A small image classifier, trained from scratch.
Model: 10.6M parameters, 48-pixel images, arch coatnet, norm layernorm, activation swiglu, patch size [2, 2], widths [64, 128, 256, 512].
Data: trained on stained colorectal tissue patches (NCT-CRC-HE-100K), 45211 training examples, 36.9 epochs.
Rows from block 7, named by matrix and row number. Rows with one number belong to one neuron. Each number is 128 + 32 x the weight over its row's rms, rounded and kept within 0 to 255. All counts start at 0. Numbers have three digits each. After the name is the row's rms in percent of the matrix's.
# gate: MLP gate (model.blocks.7.mlp.gate.weight, 672x256), inputs 86-171
# fc1: MLP up (model.blocks.7.mlp.fc1.weight, 672x256), inputs 86-171
# fc2: MLP down (model.blocks.7.mlp.fc2.weight, 256x672, transposed), outputs 86-171
gate.645 071:115073151141113082079129124085133114115106109097076118111112143109069132115135155105116129142088100139139062068099119073136127096184157087145149147137087090116255101071158085136119171129168147084129156132131138162167162152192090125096123110125159071156140186
fc1.645 071:048143129103102120176104125115116133112171120102071137114095126131108167101108091142128124146102141166087099126128115157165215180138141128125116104161133073144079093121113204115163113137156116136138143136119136110132042123116120092116123163114102104179092163
fc2.645 062:133100167125107074147150085161119106129164117036151068132159117125127110140125134150103114141115116143112123159146139132127157158146145110126127117102107127115217146117187166119126081165138134135133123151105137161136074152112137118145113104144121165084135112
gate.646 076:148082109111129075141086120118120165116139124157040150095145112104088107147149110127105114130125145147133126110111116086135096167123131101135145158154098121135174147092124101106146141129088109122135191137121082207126118148103127114117126094084168139156131152
fc1.646 076:122126182112114120087155123125170168117119094110133160121108087101127140121111103076127095117158143125148148103121123135122134112135129127128147141131107137155129125112113101164102121112124155098136149111139104098136255081161127130116115107117147105167137105
fc2.646 068:136147145112116138086092136137124111103140104095077073119111159106123128116128117171127118130106112132124065157114128168144013098113152126148128219108093126159247163101106183146084096122138135095132166106136146122176077166109113133184100114152108131195094137
gate.647 082:136069099139153103132142111086123170136171101121087133124182120109072168134135118176127125122086107108127174077145108089115104105139105139140112174096123120127133087120140220110155188088147140117143160112122145140096155119141104120110146130119163101111124168
fc1.647 071:120132170096110118128108060131151106110110145062138053156168180157092162155118094139092087124131115184150112121131088092149102081147132111127100064131093154156000138134168135132130179112132133160192147125152123128171108122163135126100124131130111080116097115
fc2.647 072:115156152122105130132111111134150175133114153155070148075132121131109112159091137115138129105148115140162135138124134113169040156115160130145120205105120145133098093127155150120127129124135158153127132154142151085255028127143124121138129149125138229100135133
gate.648 363:164135109099160130108201162088152074103203081161120122158178121071129171151122168100172165125118167133127092164170129132131162103143157139189195139079146134201120182112082113094091141127109121148110123097094127124115145119139116063179143086105070120088056107
fc1.648 410:151100146141132076034124135159080126114135139095084123120125144160147099125087101140105106132128100105020159115161112170059075139131099115123141110135122140120187122157140168135134081152053113124105118105151204213121087153150110133134179135168154230106139129
fc2.648 405:142118125110102148058172137102114082116172100159072133139157131100115113186129169153153147142121179154130165130164128126101120151129152094161184123108149131172182154096098197098116079110127134106166136107106198174087073122161121087172204122093116204098104133
gate.649 069:129036122122151127138116110113137154102111126135072128082145172094072152141122090137077131127076140151109097074120137114129088116134168104126109128137089100127089144105160139121122152076159121063149148124151159149204107093123162085123126158177084145131124153
fc1.649 066:144168115125109138137113101146133144130126129133202108134194143156147126139133130122066136127132135091105137123144151144110113138142147085124077200153073133141151161124131078140133094141108127097217079107161095114127135143137150117090182114120110123137113136
fc2.649 064:129136143109090140170156125150114143134111110082106096159145155137125112118141113147112118132116113088126160115133147157180047142155143118138132166128108134118088155139146145155097127159157114151142097113111096144129062147147149091099080154131159174107114155
gate.650 076:143055090134162070109117117097130195069081118105052120096121182122143105150114082138109115099113144156108163137087116130149033120148145126104117158120141100096227102124147156123153120121136158114129164134148070102118059140130122141115110122101105165139121129
fc1.650 082:106079173106126084095123110154128147118094137125105066093089118156104193151162126136108114163128088120103099086097155125122195083127113133167136176125105086112233096130143048137166223116139122106124126102153121130098084152163126150100111181144112108138152141
fc2.650 076:126165140152139085089112112129109112108135133181115088165146121121167113119125100096164107138111075154109070136074167167123112126100130107131142246131107150142169142162166188152132165095129100123095119134142137097069159138135082157091211135128097082205095124
gate.651 092:145033107125130099107065132130143171098128097104072136095119186101063149131123098117110122087096117116100085093153164110129107086124169132131123103134115089131187119137136100132137161150139109091115183133140113144113085134145156143120136140117167178095123177
fc1.651 085:122166076119165114112116119172182186143146134135126096082113176135134193121146128105117114140160107109108107091116097127125196118101103119118080135136121086129255098133099196094124148154173159143090144169153108081014128143195134167121131115108143102142142139
fc2.651 082:131142106124129168109142120135181116116108123124093105116120090099151159129141139102136098125110086167142131125136112118107066103143121153149114206113129149149101117109151152139114140134136145122101149123142124080114105127206119137150127103157115050135111120
gate.652 077:134095162111156107115095110128165148108128090177134164075182137120108189149147102123124089097071110118134155082138160097107195065124137083079104124143112079125150083156170130134175128144188123109106195133152101116107204127127147113108184106138115139090103171
fc1.652 067:110146124155103148108170139155115091123121147115149101164116102161156123096109120091110124140161124127133089077148169141146115103116123173143091169141143172128255150125139166143161139128157084173128107124125132117091208149127125096161121154124126127135148098
fc2.652 078:138129024124139127077143138104152142124138126122128218143149150098128180138119159109125158120142172135166055149114136127124163068126146109101126130109151107121163149134144193111109155103119128119161132119154110092040170144067138135136095086116118119110125140
gate.653 073:130116172110141122079122100127198181102115140135117172099103133090102148128134099094133141099109131149132082103149128119158127113153131075120123166164087092147026086099114147176140130130147154093113159146135147138104179125157142142150097180110126132092147146
fc1.653 068:102126137149135165166116112085110146142152137139127165103123221135124022126119098160143176094100103149159109114141140147128064184161159075176193216107096149119023152148090144099126110109105170102154158102122105105175122155113119079123169145111145143103109176
fc2.653 074:148133073132143163192130110134180122117118136129134223119099162119121145129141154122137129098148125140133133149141133121094019169144167130148126131158087133126210129086157128093118098147125135144115115121133100097051155165057163136124118120145101094117148113
gate.654 085:106062097098128156127155122170153133154134098176120189124162155092036098143150149110122147090112114140145163095178176110165120095150133096127138167132149082122139095126091044152088172140165091092113178125090124156135169127125152078163149098130170156126165187
fc1.654 072:119152102141150094148085141170148153137103119056168082116055132156092117125154082112118118154137071085107181102127127094130167115139132113165078130139132109091243132087149142159133116119151121143106135143114119137121129101194154169115135164086133148106167128
fc2.654 088:144118177129115155163158170113177087125097100122153135093116135127118159128127148160106074133086114128142158138159140134091008104133135095123087250143134121122020109108104155119137068123108132108140122133141154077177121118167142138143097125129138051129140147
gate.655 073:140031119145112089123131123106187131136096118137163122075153141106103089180128161166129118127103094150147152174142133108140089107176116107157131138108097094116195099097149182101127108099149120114163147090119115179105097156130124152103128144119110116153164186
fc1.655 059:200110070141117123159164144112182161110129155124103113112138134127142116160137199137102108145130103114120121071114127105210106128089155069112084177149125112142127125156158100169118079110123133074119128129109151077120085075129159084137149136158107108076110117
fc2.655 070:085124190140156167153157131123107111125103085147166166126106137100158108127124144125131163161104120160130178148112132134188131179142115153110142139123095160122192116123098083101131072134149118149112150098143162187129166095091135140143215105100143059135151155
gate.656 091:159134120113121115146117085100109172150141101123088128083143160116077155125134138092097130137130132147123127061113168136115123082144126070154097019108105118112184077105171100142141134108156156129152144131142092163178082122146120113118150105117131109085148169
fc1.656 065:095149134152092135116129109130087051131140110198132129170087132121128094135098118130142188137094110122106113049118079107111134114133113116112126058119157137136199129125101139164124073138117121097220134140136117103176131126077112110081139075129157136137103093
fc2.656 067:132096136102142117111093146135121125145104149168165140170136104163156107144159150104134053103120134132148132125132134162148023100133144137114127164161126134149131128134136187108115115111138123134103170141162113092119134130146115097139090132143139116135161136
gate.657 087:086095092163124131149096074111128144103106141078107166098168215119109132159103127128122133143134109133120159090128140144130114148136137074145137167078147074144041095131179095141161125125157148103140157140129068075143018159125138128158158137168116148128149174
fc1.657 071:178143155088103107101171121088085117121112122133108062133108154114107160151102141125105127166165157072146107144134103119133228151152087120115143115078119141076110140111169108185167079091065130146098080141117099096106105136143156119113137126104159162130146149
fc2.657 098:134129116116124112131156124153130119127126126095185125126149137121139160146137125160152098112123112074127180119155123124138110110132123126102109117133092089120134115145127170100134111135130124115113141138112117046021144121135129163139028137113167088113141137
gate.658 083:120034132118148139107117118144160148115100130162106204087156139139079119189177138138122138113104138149123171125110142097142067075141114103101112193124141086103118128075111164105139144139169153072152158124135105072088164126097144137133166147145136145098153146
fc1.658 064:195109119124103103087073163118146117131137101147148079129112088186147115087112100124178113177124172134106115105133099131129143097176146138122158190096103116191147131152081154102140189126130137161134136116134192110034119137076106078087087119150120181148089135
fc2.658 073:161149155110121181189129133123186118152141139132112177098125093134140188087163156089129159130102127099163085094136124137105255120157136121112130213109150097144178111150114159138127128103155101126140147121130062084084157130149157100124064141132076122097123089
gate.659 083:158023125101152122126108078090164161085111097117114170133145176139074119132174097133108122106106108099126139081100135108138171142146161113125108117136147092121198078106134136130136116114122135105141159111135105078153116148105117114113106112120157161144136175
fc1.659 074:168102119133159109145146136147145124139156157123035133127175170112153144102128090073095173115130126111102175097150135115130156132100136110128143117132082108072068120162173125128087166153131129126096126154126117146170133131161136144131144132132152155070167116
fc2.659 077:114154104122145143023143121127129130127172119118087087136131158154145166129157128099129101119107130151107117124098143143148017103113134128146137179122108140128000141149117127127140114104139166130134147113134113106165095129193130118136066111140150139129118110
gate.660 081:157031103123152131157167139104149139117111110169090144156148207122091110150137133154115171093110121154143131098149160126137128088164162073133117134119060115136123116132141105116121151077139078116113157126129114170175148122127135113122167131108132162117135159
fc1.660 069:135114165127155186177131117138132128098105133113085146086096204146103168141156109086131156087152076070128136118105142096112087103152126157154114060146123141105153135103139178139155185089157106126117116132128097098088093139147136161099146090157145166107165146
fc2.660 067:148124101109139113111129147125111126088115096126148098157160140119100130118145131073130079127099113058111184139106131103097069069127095156144133036123159126142169142142118109125094167187149170136079148086104089190083211095175077124133107098093124106099144120
gate.661 085:119065129130103130089116143097161203093141143136136195116157126109080182155160105113101157121134126133130105100108123127161113075159115057116111085113081114181125152104155161115123180118167131119171175133101157128167156135123140160114139115107174143107166169
fc1.661 071:118186160112130105125095128160169115124130138130041097107111160145164148149139100157151127115114099142130110104111102159113049081078155175117111209091118113160173101149131084146123110115131169162136147152137145153136105133084142112091102093159140139172110101
fc2.661 098:120144126138126126200127146114156116114109114155151103126132119092138164149132152124135127131126137130117136153129142121130106121137145132149120232127075148147048130112124199100123079120140144102132141145107151031043090143127154107151086105114154117134122126
gate.662 093:141025126107110109121154098091132133117129130135134162104149154106055144154115173129124129136069113135106138095127142116094088073122137105124160075095105104126142136150168117125158160108119125086171195158147111133154111151207181136115171114096132130130133155
fc1.662 074:117159158154083071127170124142101098105123159118130120093123175105140156136148133129141139103134160148133151083151173106157140139105152151139183068158084103098069172123136068168082137145135112133175127123111097221149255116084112139120155124102177118136124144
fc2.662 099:110107107120130125183126127135144141134124135158129217104108145142123178110146148115144159125152140131150199139127105120142163147125120124133122104123115093119248121161136119146135114129146137137134125148131078079025171121011145135096113124104134169137143127
gate.663 082:099060138121159103139111113132185147115152120171138087113115153096091151144155101140124137127123170185173113127134159127123024086175135124134081095152081110119119110067160096091129183122137130101138162141111101111117113159099148145127168113104127142155118166
fc1.663 088:139139129125120134130165114115121136136153143113131169142141166138107171098128127081120174126136144106128079106155090097173090150114106133148148089163111105083047108156128093137096132151135167097113081125069095075168217148101135117161134109142129089105104138
fc2.663 078:153110137120156113086163138090106123142111110194133068182165130087145118130123133106118142146119139128119115151121138145130057071169120158137125172131168130155072124106081075138126200097131121154108099156115137120243127103177133104135137123135094137103114127
gate.664 073:105080100143167115048156101106132147094150103094080142102151129108028155124168138133123135140087148162141156176110151113129050148157147094135141171109158093166224103113175087155132106096159132161131190126090106125099140140170135089144092156136139121112119126
fc1.664 066:170124161132121128072125092095126137104138129091067171125167169110153133132132099124165172157094132116171186119153176142085193107126130118124142127105163115148133100103083129135144182101125093125113134162147122186122157131173094060119176125146107143187133080
fc2.664 068:143144085180098114147149116121147100147128111150114145164127147120124128134113106102114154150110138120145068117142108117103132189142134094141125127132121125107071120090125066143179155122087141121157129124098160000141133117131136114129152129109138194180109131
gate.665 077:117045109108109070122104117135141151102126115098146152089122132107072136146160147121158116098094115124135181145139126132095098134142113128133124164108098059095173116153153147088125082127151135073144187116138136137045182132132132138120118155152121146082173166
fc1.665 076:184112203116085099111102129111149112159102127147140062130123120057121112133137066172160096130131127152135146170110129134134176206118100136143081103109101151145207159123151130107126119132169150184167116136112125178205113127124120102096109142137139151124103101
fc2.665 064:134125153139133115188123091125116175145124155108124137092110151115128095118119137183148186127143148122114044133156097126139255165143110116121159084130112133117125104133157117110121155115115113133089107116100117164098183139072151120083148110137134124108102136
gate.666 071:142041152096169125106112130111181187097141126106100132081147162078058141149139114125073055160095159144119120083116137136109102132148118118127138086124106112149082106126159121129172125113153134097116182128129108084089063158163143099132131093134147123094098144
fc1.666 068:146049187133102056102111159160105130179130113118111071118118193141076145127091138133120135167133114111163163094143168123103157112075159116097131084098165117131125129120124069107087207134136091136120181111156145136204153114118138144163126154112144098143071125
fc2.666 076:132119142125169128000088155130126098120127120140108077151122140173140131100139131120129062137123106118121151110092131140092113120141117132146120142136123118130085124111141091165113156130107103131111153119115175207151130103203120120143152123167136212135158103
gate.667 092:118123206115148122143094135087159151119122084149124167080173137124105113132152141117127103080054134149163124122097137111141085086131103086134148205151110135143070125138129135120080141105152116091126220117117141198129165118142117127160159122123119152113111164
fc1.667 069:112141155140114092173138140128152137104126164100034086104132118164125193085125123124105129118128046121125142084073142132132055139119139089146100212133142196171170111157118124161134149132136081122120124081121138159130057125146157125132111166147220118117088162
fc2.667 073:126128205146124091119162140070108090120157122067083097099104134095079172138091156216132184163112138167122130059213128138134165145119114104126145031130127107147234150089101155109128082109125172137103132138103115157182175118105161132142118137098135003097154156
gate.668 071:105058153108142115088096140104109118114104124121081147091148149084061126118164128112106139085109127134146133094132151125098209154150108081130085116120072095089253125080165124122116121107150144069139174126143153168126162150137123121116155180129153140100147176
fc1.668 066:110099153132171126141140138094090133093099095098112099096142177100112129094097136163109162140121132087076156146096101109150122142139141080096130119116095134083148124039119188124084075161102171119101123145149139096056156173098112112105140101132101151157192134
fc2.668 077:125125136144126119063125085163122145118134099145113119188149126131127098080118162119119153133110115164140063115136117120129253125111122132125117193147174175122060142131125091121171128104130118121138117154143107107087090159131112127118178133130152255151114116