config = dict(
    arch='coatnet',
    dataset='stained colorectal tissue patches (NCT-CRC-HE-100K)',
    max_steps=26100,
    batch_size=64,
    warmup_steps=780,
)
Rows from block 2 of a small image classifier, named by matrix and row number. Rows with one number belong to one channel. Each number is 128 + 32 x the weight over its row's rms, rounded and kept within 0 to 255. All counts start at 0. Numbers have three digits each. After the name is the row's rms in percent of the matrix's.
After each channel's rows are labels from the 100 images, of 14976, where the channel reaches its highest value: "colour at peak" is the nearest of a few named colours to the mean colour under the peak. Only what is clearly more common there than usual is listed. The data: stained colorectal tissue patches (NCT-CRC-HE-100K). In brackets: how many of the 100, against the usual share in percent.
# convs0: expand pointwise conv (model.blocks.2.convs.0.weight, 512x128x1x1), inputs 64-127
# convs2: project pointwise conv (model.blocks.2.convs.2.weight, 128x512x1x1, transposed), outputs 64-127

convs0.350 100:132108106077132175134126136115138150141107147158100123121065110158129136124093130136135129133180135167091080169117138125110116107160053108141073106131034136111113132120131157073084122108133175
convs2.350 109:121106104113153108173104087104166176070114110148098130144121153150151133077093109153119135162127168133108143128113081127139120146150086097169076099145121113126080126159048142106106078130108157
colour at peak: pink (65 vs 38.6)

convs0.165 101:145133134106145137136169112092131133143111131198155117111123112139107093126114164086147166162173093158099110149142140138074145084152105134059133106144107125119079147163174136128115169109116178
convs2.165 091:170154156156144085106133117127105158058140170104064140077136130145142126092148125110091137137091138114124143127145113118109128128117106069165113147152124109137104136197077113146110071145087159
colour at peak: grey (46 vs 21.1)

convs0.362 099:115110118103167122194158117121152142110095065151156062146109220140136113186130112170102162168127160134165150137109133129119157149151129180146145100152166122156102157152104156115104111142137145
convs2.362 097:153161127142094129117097146121157134148121158099103176132131080119109165054153135068131067149064095104066148097179070117152086098096093080132130126126107095116116127086110133151129128134156095
colour at peak: grey (51 vs 21.1)

convs0.436 101:108196112129097099111127156173114168145142174126128173073141133144198137074134121056097072136108118151100115103146068115186072053148110049114099107174099112125089138119099095117148122185112124
convs2.436 087:113143137099202113108075129087083160112131103173078134169160117081081116096187115139158149071133092159158090104151139074076127091065140103165095121123159077162165144079152127121173153117104125
colour at peak: grey (49 vs 21.1)

convs0.164 102:102123153183087126118142136192109131132142128099102155130151117083171184140157074063079151136109148124205101089097126152134063090118143112163153091174130122123095076123096111119142068170074106
convs2.164 092:171140134111149120093108095079115141125095109139120077082092139154147047105125138190176101079157142068111135142159149105140191160088155146117140157116184145115171114114119143100119152166115129
colour at peak: white (60 vs 26)

convs0.291 098:123141138094174134101125088114181096109099111153149120170149160159096147132113035091160069133097142137110159134141116109177129161178122132116116085188113173103129153105121178128092064095177062
convs2.291 108:149128134125157101147130074120155150109098158157173106155148145192138149128079102095141116132134152142104118174111131135129108185170107102137091106148050168107082138127108168118148098058189144
colour at peak: brown (34 vs 11.7)

convs0.29 098:109098145146145176168129121134125111115128118148163083139126158122133147176113117174126157108207184141158118191073225173133191128139150171120149132091125217081147102151176131106120144124133165
convs2.29 094:115080144137122142190130095163184098138102137136161093199135162143149173183102129137119155119156130139123147177090146176129131151183091119125117066101051188104094108174140163128113120077112144
colour at peak: brown (39 vs 11.7)

convs0.335 098:156114080122049119135142121124148181172127135087098145100135140113155131100087145110118152167116072085100150091146059148108092129092093075118114130134119080144075115188075112114128145155108151
convs2.335 086:108108116094228148173131091093128165054109089191100125147119144113142142138137119147147152114148166141166108182116159135119142138174134136176095086131111165079162093093130162068133108107138145
colour at peak: black (43 vs 0.4); brown (37 vs 11.7)

convs0.396 097:099158098142095078018139118120122149154179164079148189121182124121107144096141109114141106145020113108127154104150068108152108142131140135143110183142128085174100103137131093114173130111169081
convs2.396 108:154141191218109080125167150166116126092105157139149147142135118109160214166119173080114172157152170082153100163134130191136130144158134122169188182127090122127140081146140105178133088101092184
colour at peak: grey (50 vs 21.1)

convs0.398 103:094139122105144091084162091153139138172127119151156145148199128113058109121132121154153161086061165100134150138136099100135131149124123154127124127162159072177108104142141134123139112090168075
convs2.398 101:096101113140106138193094119092144119120143114076141095111101168144149101125126116158118073137131112186137172105105131158154134105167157146074121092107135153109099160139100080110132152166159129
colour at peak: brown (31 vs 11.7)

convs0.159 107:068138129127126137091123091176116125124128129124094149127150101128121142192097090135177139155144118146140110080102123128127125139168122126154125091139079113131147131084049139130139046140125100
convs2.159 103:111121147135104145106098150141101073140165148045145084087095154157118107134157113194082103117115157160132155154073180126115168138108136150090108134101141171129111160164140108130087144139122106
colour at peak: grey (45 vs 21.1)

convs0.174 098:081118130111127179152069115151127122135099110119138089167061155119121117196101114215152160116227171125133077148090178164119200128112124142140125142092101154109131139139145149100099088120118171
convs2.174 070:168133106101131151189123175171149107135131119135137113164107144120154129140154173162108157168115131192117144166125148111134115079138082145126082056079141115127140192188133151128085193145108152
colour at peak: grey (43 vs 21.1)

convs0.483 095:163133152139143181163154110142187087177085099116104104101145159095141142144125161119147161134154071133156187090161150155119130128121109106123139037135143170065120132176076178143090147205127140
convs2.483 098:173124118134066145145160155128169099147138099101146141097136089157186137149109174090098072164096083140101175088150100201178099141154140127120154114117137154079132170160039124149125132181088119
colour at peak: brown (42 vs 11.7)

convs0.7 093:135093155109149196134135124143131066175068104144133072120101112098124117147126149138148159105195099110156115124127181133088133117097131126155140115130149159100173110124130255160037137151104120
convs2.7 091:128059106131136157151180125146155141172153156142098144112175118117185112130153187127105156148139095104155172121108137145126066126153113131173110050102115135050163143141096126119166172159099101
colour at peak: grey (43 vs 21.1)

convs0.509 099:169151109099107106127157127127142150161106149158160160139144162117153125080137113022139117132092113116079119141166083130144093078117093084065099113156135105131063113180164128095111160115103146
convs2.509 079:104142123076138089070108109140091148086159098136114139119110168111070142173091078166140141150098155142109099144142088135102174141111129151164105217122091091189131149169071120064136072082136174
colour at peak: grey (48 vs 21.1)

convs0.347 100:164191176152110155153154136192152092141108120133098128117129162080171207132155120047124124125124117118143146111176141164162126091141118087135136070171161167072113080153107138144111087232076128
convs2.347 111:186207139118115114060145161158128119110132112110097162066128097144133151139138135064080068120049103131108144107187072135138111147109131080144150138152129124112131178147062138152112088165108127
colour at peak: brown (30 vs 11.7)

convs0.121 098:098106068126076163129113197135080153133158199110115140130106102116121138097113136157091150120160137109111092171100140139120130101117107150130099172025081128134146126103142111072122183101140173
convs2.121 079:134111102139143208212108154110152119144107120139106128128093125101185081083171175118133128125145092112180145090131166135138101096129155103092108059125148146066143121112127153113127174157067086
colour at peak: pink (76 vs 38.6)

convs0.285 097:093109123110143189125130108176111089145124089160101078126105134087089110211094136182155193106199161102143088119106217164073172098103132158111157121132114139121171127132106161099110102123110133
convs2.285 097:098097081099130132150097122088098144136167192103137128125112195146114078025120071137141121108145155135119139156106139073125092129140110142096056107107116142139120100098154092081154186106194107
colour at peak: pink (79 vs 38.6)

convs0.172 099:131124144140119164120052119108127108153107133124158118171117069153139125106127124102134109084193119127096097157139171160152136118107120108103122137070083144092095138117188133134100156108108162
convs2.172 122:125170112076128121071089135157103121150150132144095153166145136124048089065157088129171130099127106143076114139197094050130118125070103132111098110107146124180130116103195126125150149103171093
colour at peak: brown (31 vs 11.7)

convs0.88 099:163095154086158166203139134129170112127076111213128100219090102134155169122123167131154109055201139115116112183149162110153130139132117131137134117120149161096189101109179176147076126106127147
convs2.88 120:168136073072109137121136125131154126120156156132110164116128108192135093089102127090133097117096090106044168153158078084165080195127069125102068063102104155098132164155081154112132145126151085
colour at peak: brown (38 vs 11.7)

convs0.223 096:096175157129141092157155120194103135109100115169144121142121163095142132142160142108121136123118148107156075124143112110130125103128167127133167141175172081200126099107129133166129076123101114
convs2.223 119:165157116118088104099097166164131107148156133119115145162140103133104100077165150130156107098118096170059146132185081096167110089103086122076115092069165129164170147137165078153149169140136118
colour at peak: purple (42 vs 1.7)

convs0.263 098:142146154165128100122110096075143132167119134124147117094122075160143120133089158098141113176157075145111134130143127177083115126144131105089158124132078135114045160172123117148140160145117187
convs2.263 139:169118176177146102160138133103125174072079105154102113134097118102166186173132162115100178141143166079156094140127144193116162134127136077204168174130108096091145113163083132132111077122069194
colour at peak: grey (55 vs 21.1)

convs0.222 100:118113173119180149089124114142117091090108111161175110173122089169104124157144064130125090093131206155150083157090202108147141154173158168136145110167130179095144159089195151144111073084154079
convs2.222 104:133139103104144135071143107112137159096144182128106169071140126168116154131096089072104111126058108103103148152125096125113090176166094100165102107166046175088091153144064160094137074098170117
colour at peak: brown (35 vs 11.7)

convs0.253 101:131121129114165084143108086047157143080118107133111115154159175158126106132090078097155076177114115107124150083138094113139085160128137105131127102150121114156145163052015129127134079115122065
convs2.253 097:138092167168102122127145105106152079127138118085127109095135102153159140189104163133107117146095117125115169124134118226145153119159134102091165108107107185090117167236070091139123124165084155
colour at peak: grey (50 vs 21.1)

convs0.204 105:184126135119125141141199129151140151144114118209154144134151105110124165098118151079125131077115154118127107162167120126168110104155134136143133141144154131115150104132220140120119168125167143
convs2.204 107:127132112113140133141091142127119121128142143068120084086077196152137086098160112181122052118113129161130166135125148104145152112112141134108097135127182162123132127136099112108099153182155099
colour at peak: brown (36 vs 11.7)

convs0.175 098:095150150182135122103163138154111127082149134124127153123163086134165176161191123119070118160087192191192131139096144149160117122210194168166157105162129141111130131111142117133155105161131097
convs2.175 103:161103152090131132101073114100129105136061107114157014139081157165092111133086067170148104086149158102093104161130169120114186183086108135124118161113133164131127128133115206105077108092131133
colour at peak: grey (66 vs 21.1)

convs0.9 101:121128118136130075103104099113124157145136133112152144153145192121158062149130067136146199209114147110122127124100106159084130128070115131088123124126120077157023079200097109097140087099065148
convs2.9 075:177156124114168088129129135114126137097078108214134132119129063167162089112118191148158129093161155152094085154149115094153162136109090088154119093117142105121187150073105161147120145130077185
colour at peak: brown (38 vs 11.7)

convs0.254 104:194097121101160121131143143120132114113126106132139114124134075209089135096125167140110069083101143137127140128146122057160124190163145137143140165126153125154200240086169142176122166116209092
convs2.254 094:114143096092101157079084182145027153140149100116115125085107136111105055126177128171090137132134142119150067126110171106095133095081158155133159149064159102133155148088162114114141171148158120
colour at peak: purple (30 vs 1.7)

convs0.406 096:111136139102155156128114102143146076179087055155161053185146171095108116151134142160151115061132132012131144133156129108161158142066141152120148166121175121160188120114154186172087114088141081
convs2.406 068:157166147105112094140102150128138097129129084128157094157126157138100140163142093121120136196047137165142119135112126097113135130129151149100137116167115109191087176161117125138098129100168123
colour at peak: white (77 vs 26)

convs0.500 104:117177129137127092144115114098150138110132108121131132146148178145117125130131085079116070194074144139129149106147094149167107115173149137075121111145123125141065162129115118124144094143144102
convs2.500 083:109116093099088108100148148111115109173186117149119146172175114094139107141113162121155154148149093131093159112159099143183125092152104141101117097053119127159174157135127059110153174159117128
colour at peak: grey (90 vs 21.1)

convs0.355 103:179093124097153101096148121050155131117123149133188138140130038247111111088128161154135096099087142153116139148110121063142150199168130123173123169134137118123131171127189137165128167076188116
convs2.355 077:146148059039118154109089162149063175121146111147087140089094130091106069100155130124099131128114150099123067161121140095087098070055100108142086099058142113115178144077113124052137168145157144
colour at peak: brown (38 vs 11.7)

convs0.72 102:115104140122144140148113082058178110109122110105148116196158145134132131158133096126148126208118121096144170137109141147117101217124132162119130118117116141117098113119103153144104114075112070
convs2.72 086:108153092063117127092097180190059138109140166114123142091086139137122121139156106168049132138083195171117080171073127085133117110137080134125080109102072107142102153102137139064072094117145139
colour at peak: white (87 vs 26)

convs0.395 100:120175154123102154102129129147123134187095124171146136106117122111153134131113153077132110123145121168109089161164128170150134027156106103114119112143085135106081128168162133107113138146119192
convs2.395 118:144140152159164070137141103149138154036117131137088163100171137152140148121133103096089139205098144153133131098131086135125083143146118094190121091157097116117078149129041120143141057133076140
colour at peak: pink (72 vs 38.6)

convs0.271 097:152152185207134126182140114143124125115126125160128124123138100144157187129123147075116102105158145124134127171147166199169136103176156133088161123110098203074120113132146102129150129152115182
convs2.271 106:164137156158136109181118160115098143124104075174148087176099152108172134160136178159152162103202154127130097142146148185141174126118144125162143170044151119130176112132129090123147154149076211
colour at peak: brown (44 vs 11.7)

convs0.298 092:134125073118154092076151116085128173123177204137111204079171088168104061068095119111142101128101103161101151123119050075119075139171103114130058108143068122130132145104107089102175159099181110
convs2.298 119:121153069080158095124142099123140159083172159159122182129147125174127121077116110085168099115097110146095145164159070093160085180144088121120016077124108137142134130130096118092176111112190114
colour at peak: brown (81 vs 11.7)

convs0.248 101:103107112138112128022176137129128122153169156104098186096186106081114162086150117114119153153014108092155166126130099097106065145111129135171117141169141120121139077153108113122156131114156063
convs2.248 120:162200154138138101146080144124118108107098114108143093118098156194163126122139135117135047094183108184088129128168127165181168158125141075111092132067129177130119179115076113144113116191088168
colour at peak: brown (60 vs 11.7)

convs0.403 101:062143117095160153062099108122143115104122150139140141145137126147081138126125033128152090125105163140116139147113125101155130153171112129147090117163094162103120108080129159099089063079183063
convs2.403 108:080107140153173128156107075110148169104104186141125130151149154131120156110126081101130141116126148122159119160093162138107094136167126094157097109167055166096072089107156145111175103055163108
colour at peak: brown (28 vs 11.7)

convs0.214 106:134144133137121045169159124135126157127130113137135131109162146131128137137121151124112149142091124134144128099143080128133116132144143136090153130143148074185115151147104110145155131144124145
convs2.214 096:122125146141129107173085108107127105142109130140153097178130156155174075091149128137172089096195132166110138141148133144193154130149140100106117105041132189100122091090150079128152166144125155
colour at peak: grey (50 vs 21.1)

convs0.419 102:155118193170141109144169112155154110123129098108082152114190148090135126109164137132137160095074134139179206109137122127128126157123135109167147077163255137098155091181130122190164132175130114
convs2.419 090:112091151154145141132165072168158134173130190113127120094147099174130108117119123140113096120118118117143146117112155049122105106166121139105149099195113130091133142148155170151111124134161063
colour at peak: brown (39 vs 11.7)

convs0.173 099:153130143093191169157120104111200112101096121192119099182109156130144189144104112135171073111165131123100163188157146119165146148175109126170101111155108206095179110109111183115082076093156112
convs2.173 105:147160109090170130139115089152165127103112148180156131166133139188131120102116115102140122099128133162068140173122131089156097179164069108126065063139071151107104143115127181123116116079154115
colour at peak: brown (29 vs 11.7)

convs0.140 105:162142112170112094127136161122106168087225169106091179088136132129165117132131156138125137156113143134121130143122116148142125155140127128148118144097119122134143120150085000117255128143129165
convs2.140 084:036125125133108166121105072109136165127154159098109130112148163124084145073128057106148109144128064117155145094127140115084086131111180124136100116161125143149087108150121136118182128121138060
colour at peak: brown (57 vs 11.7)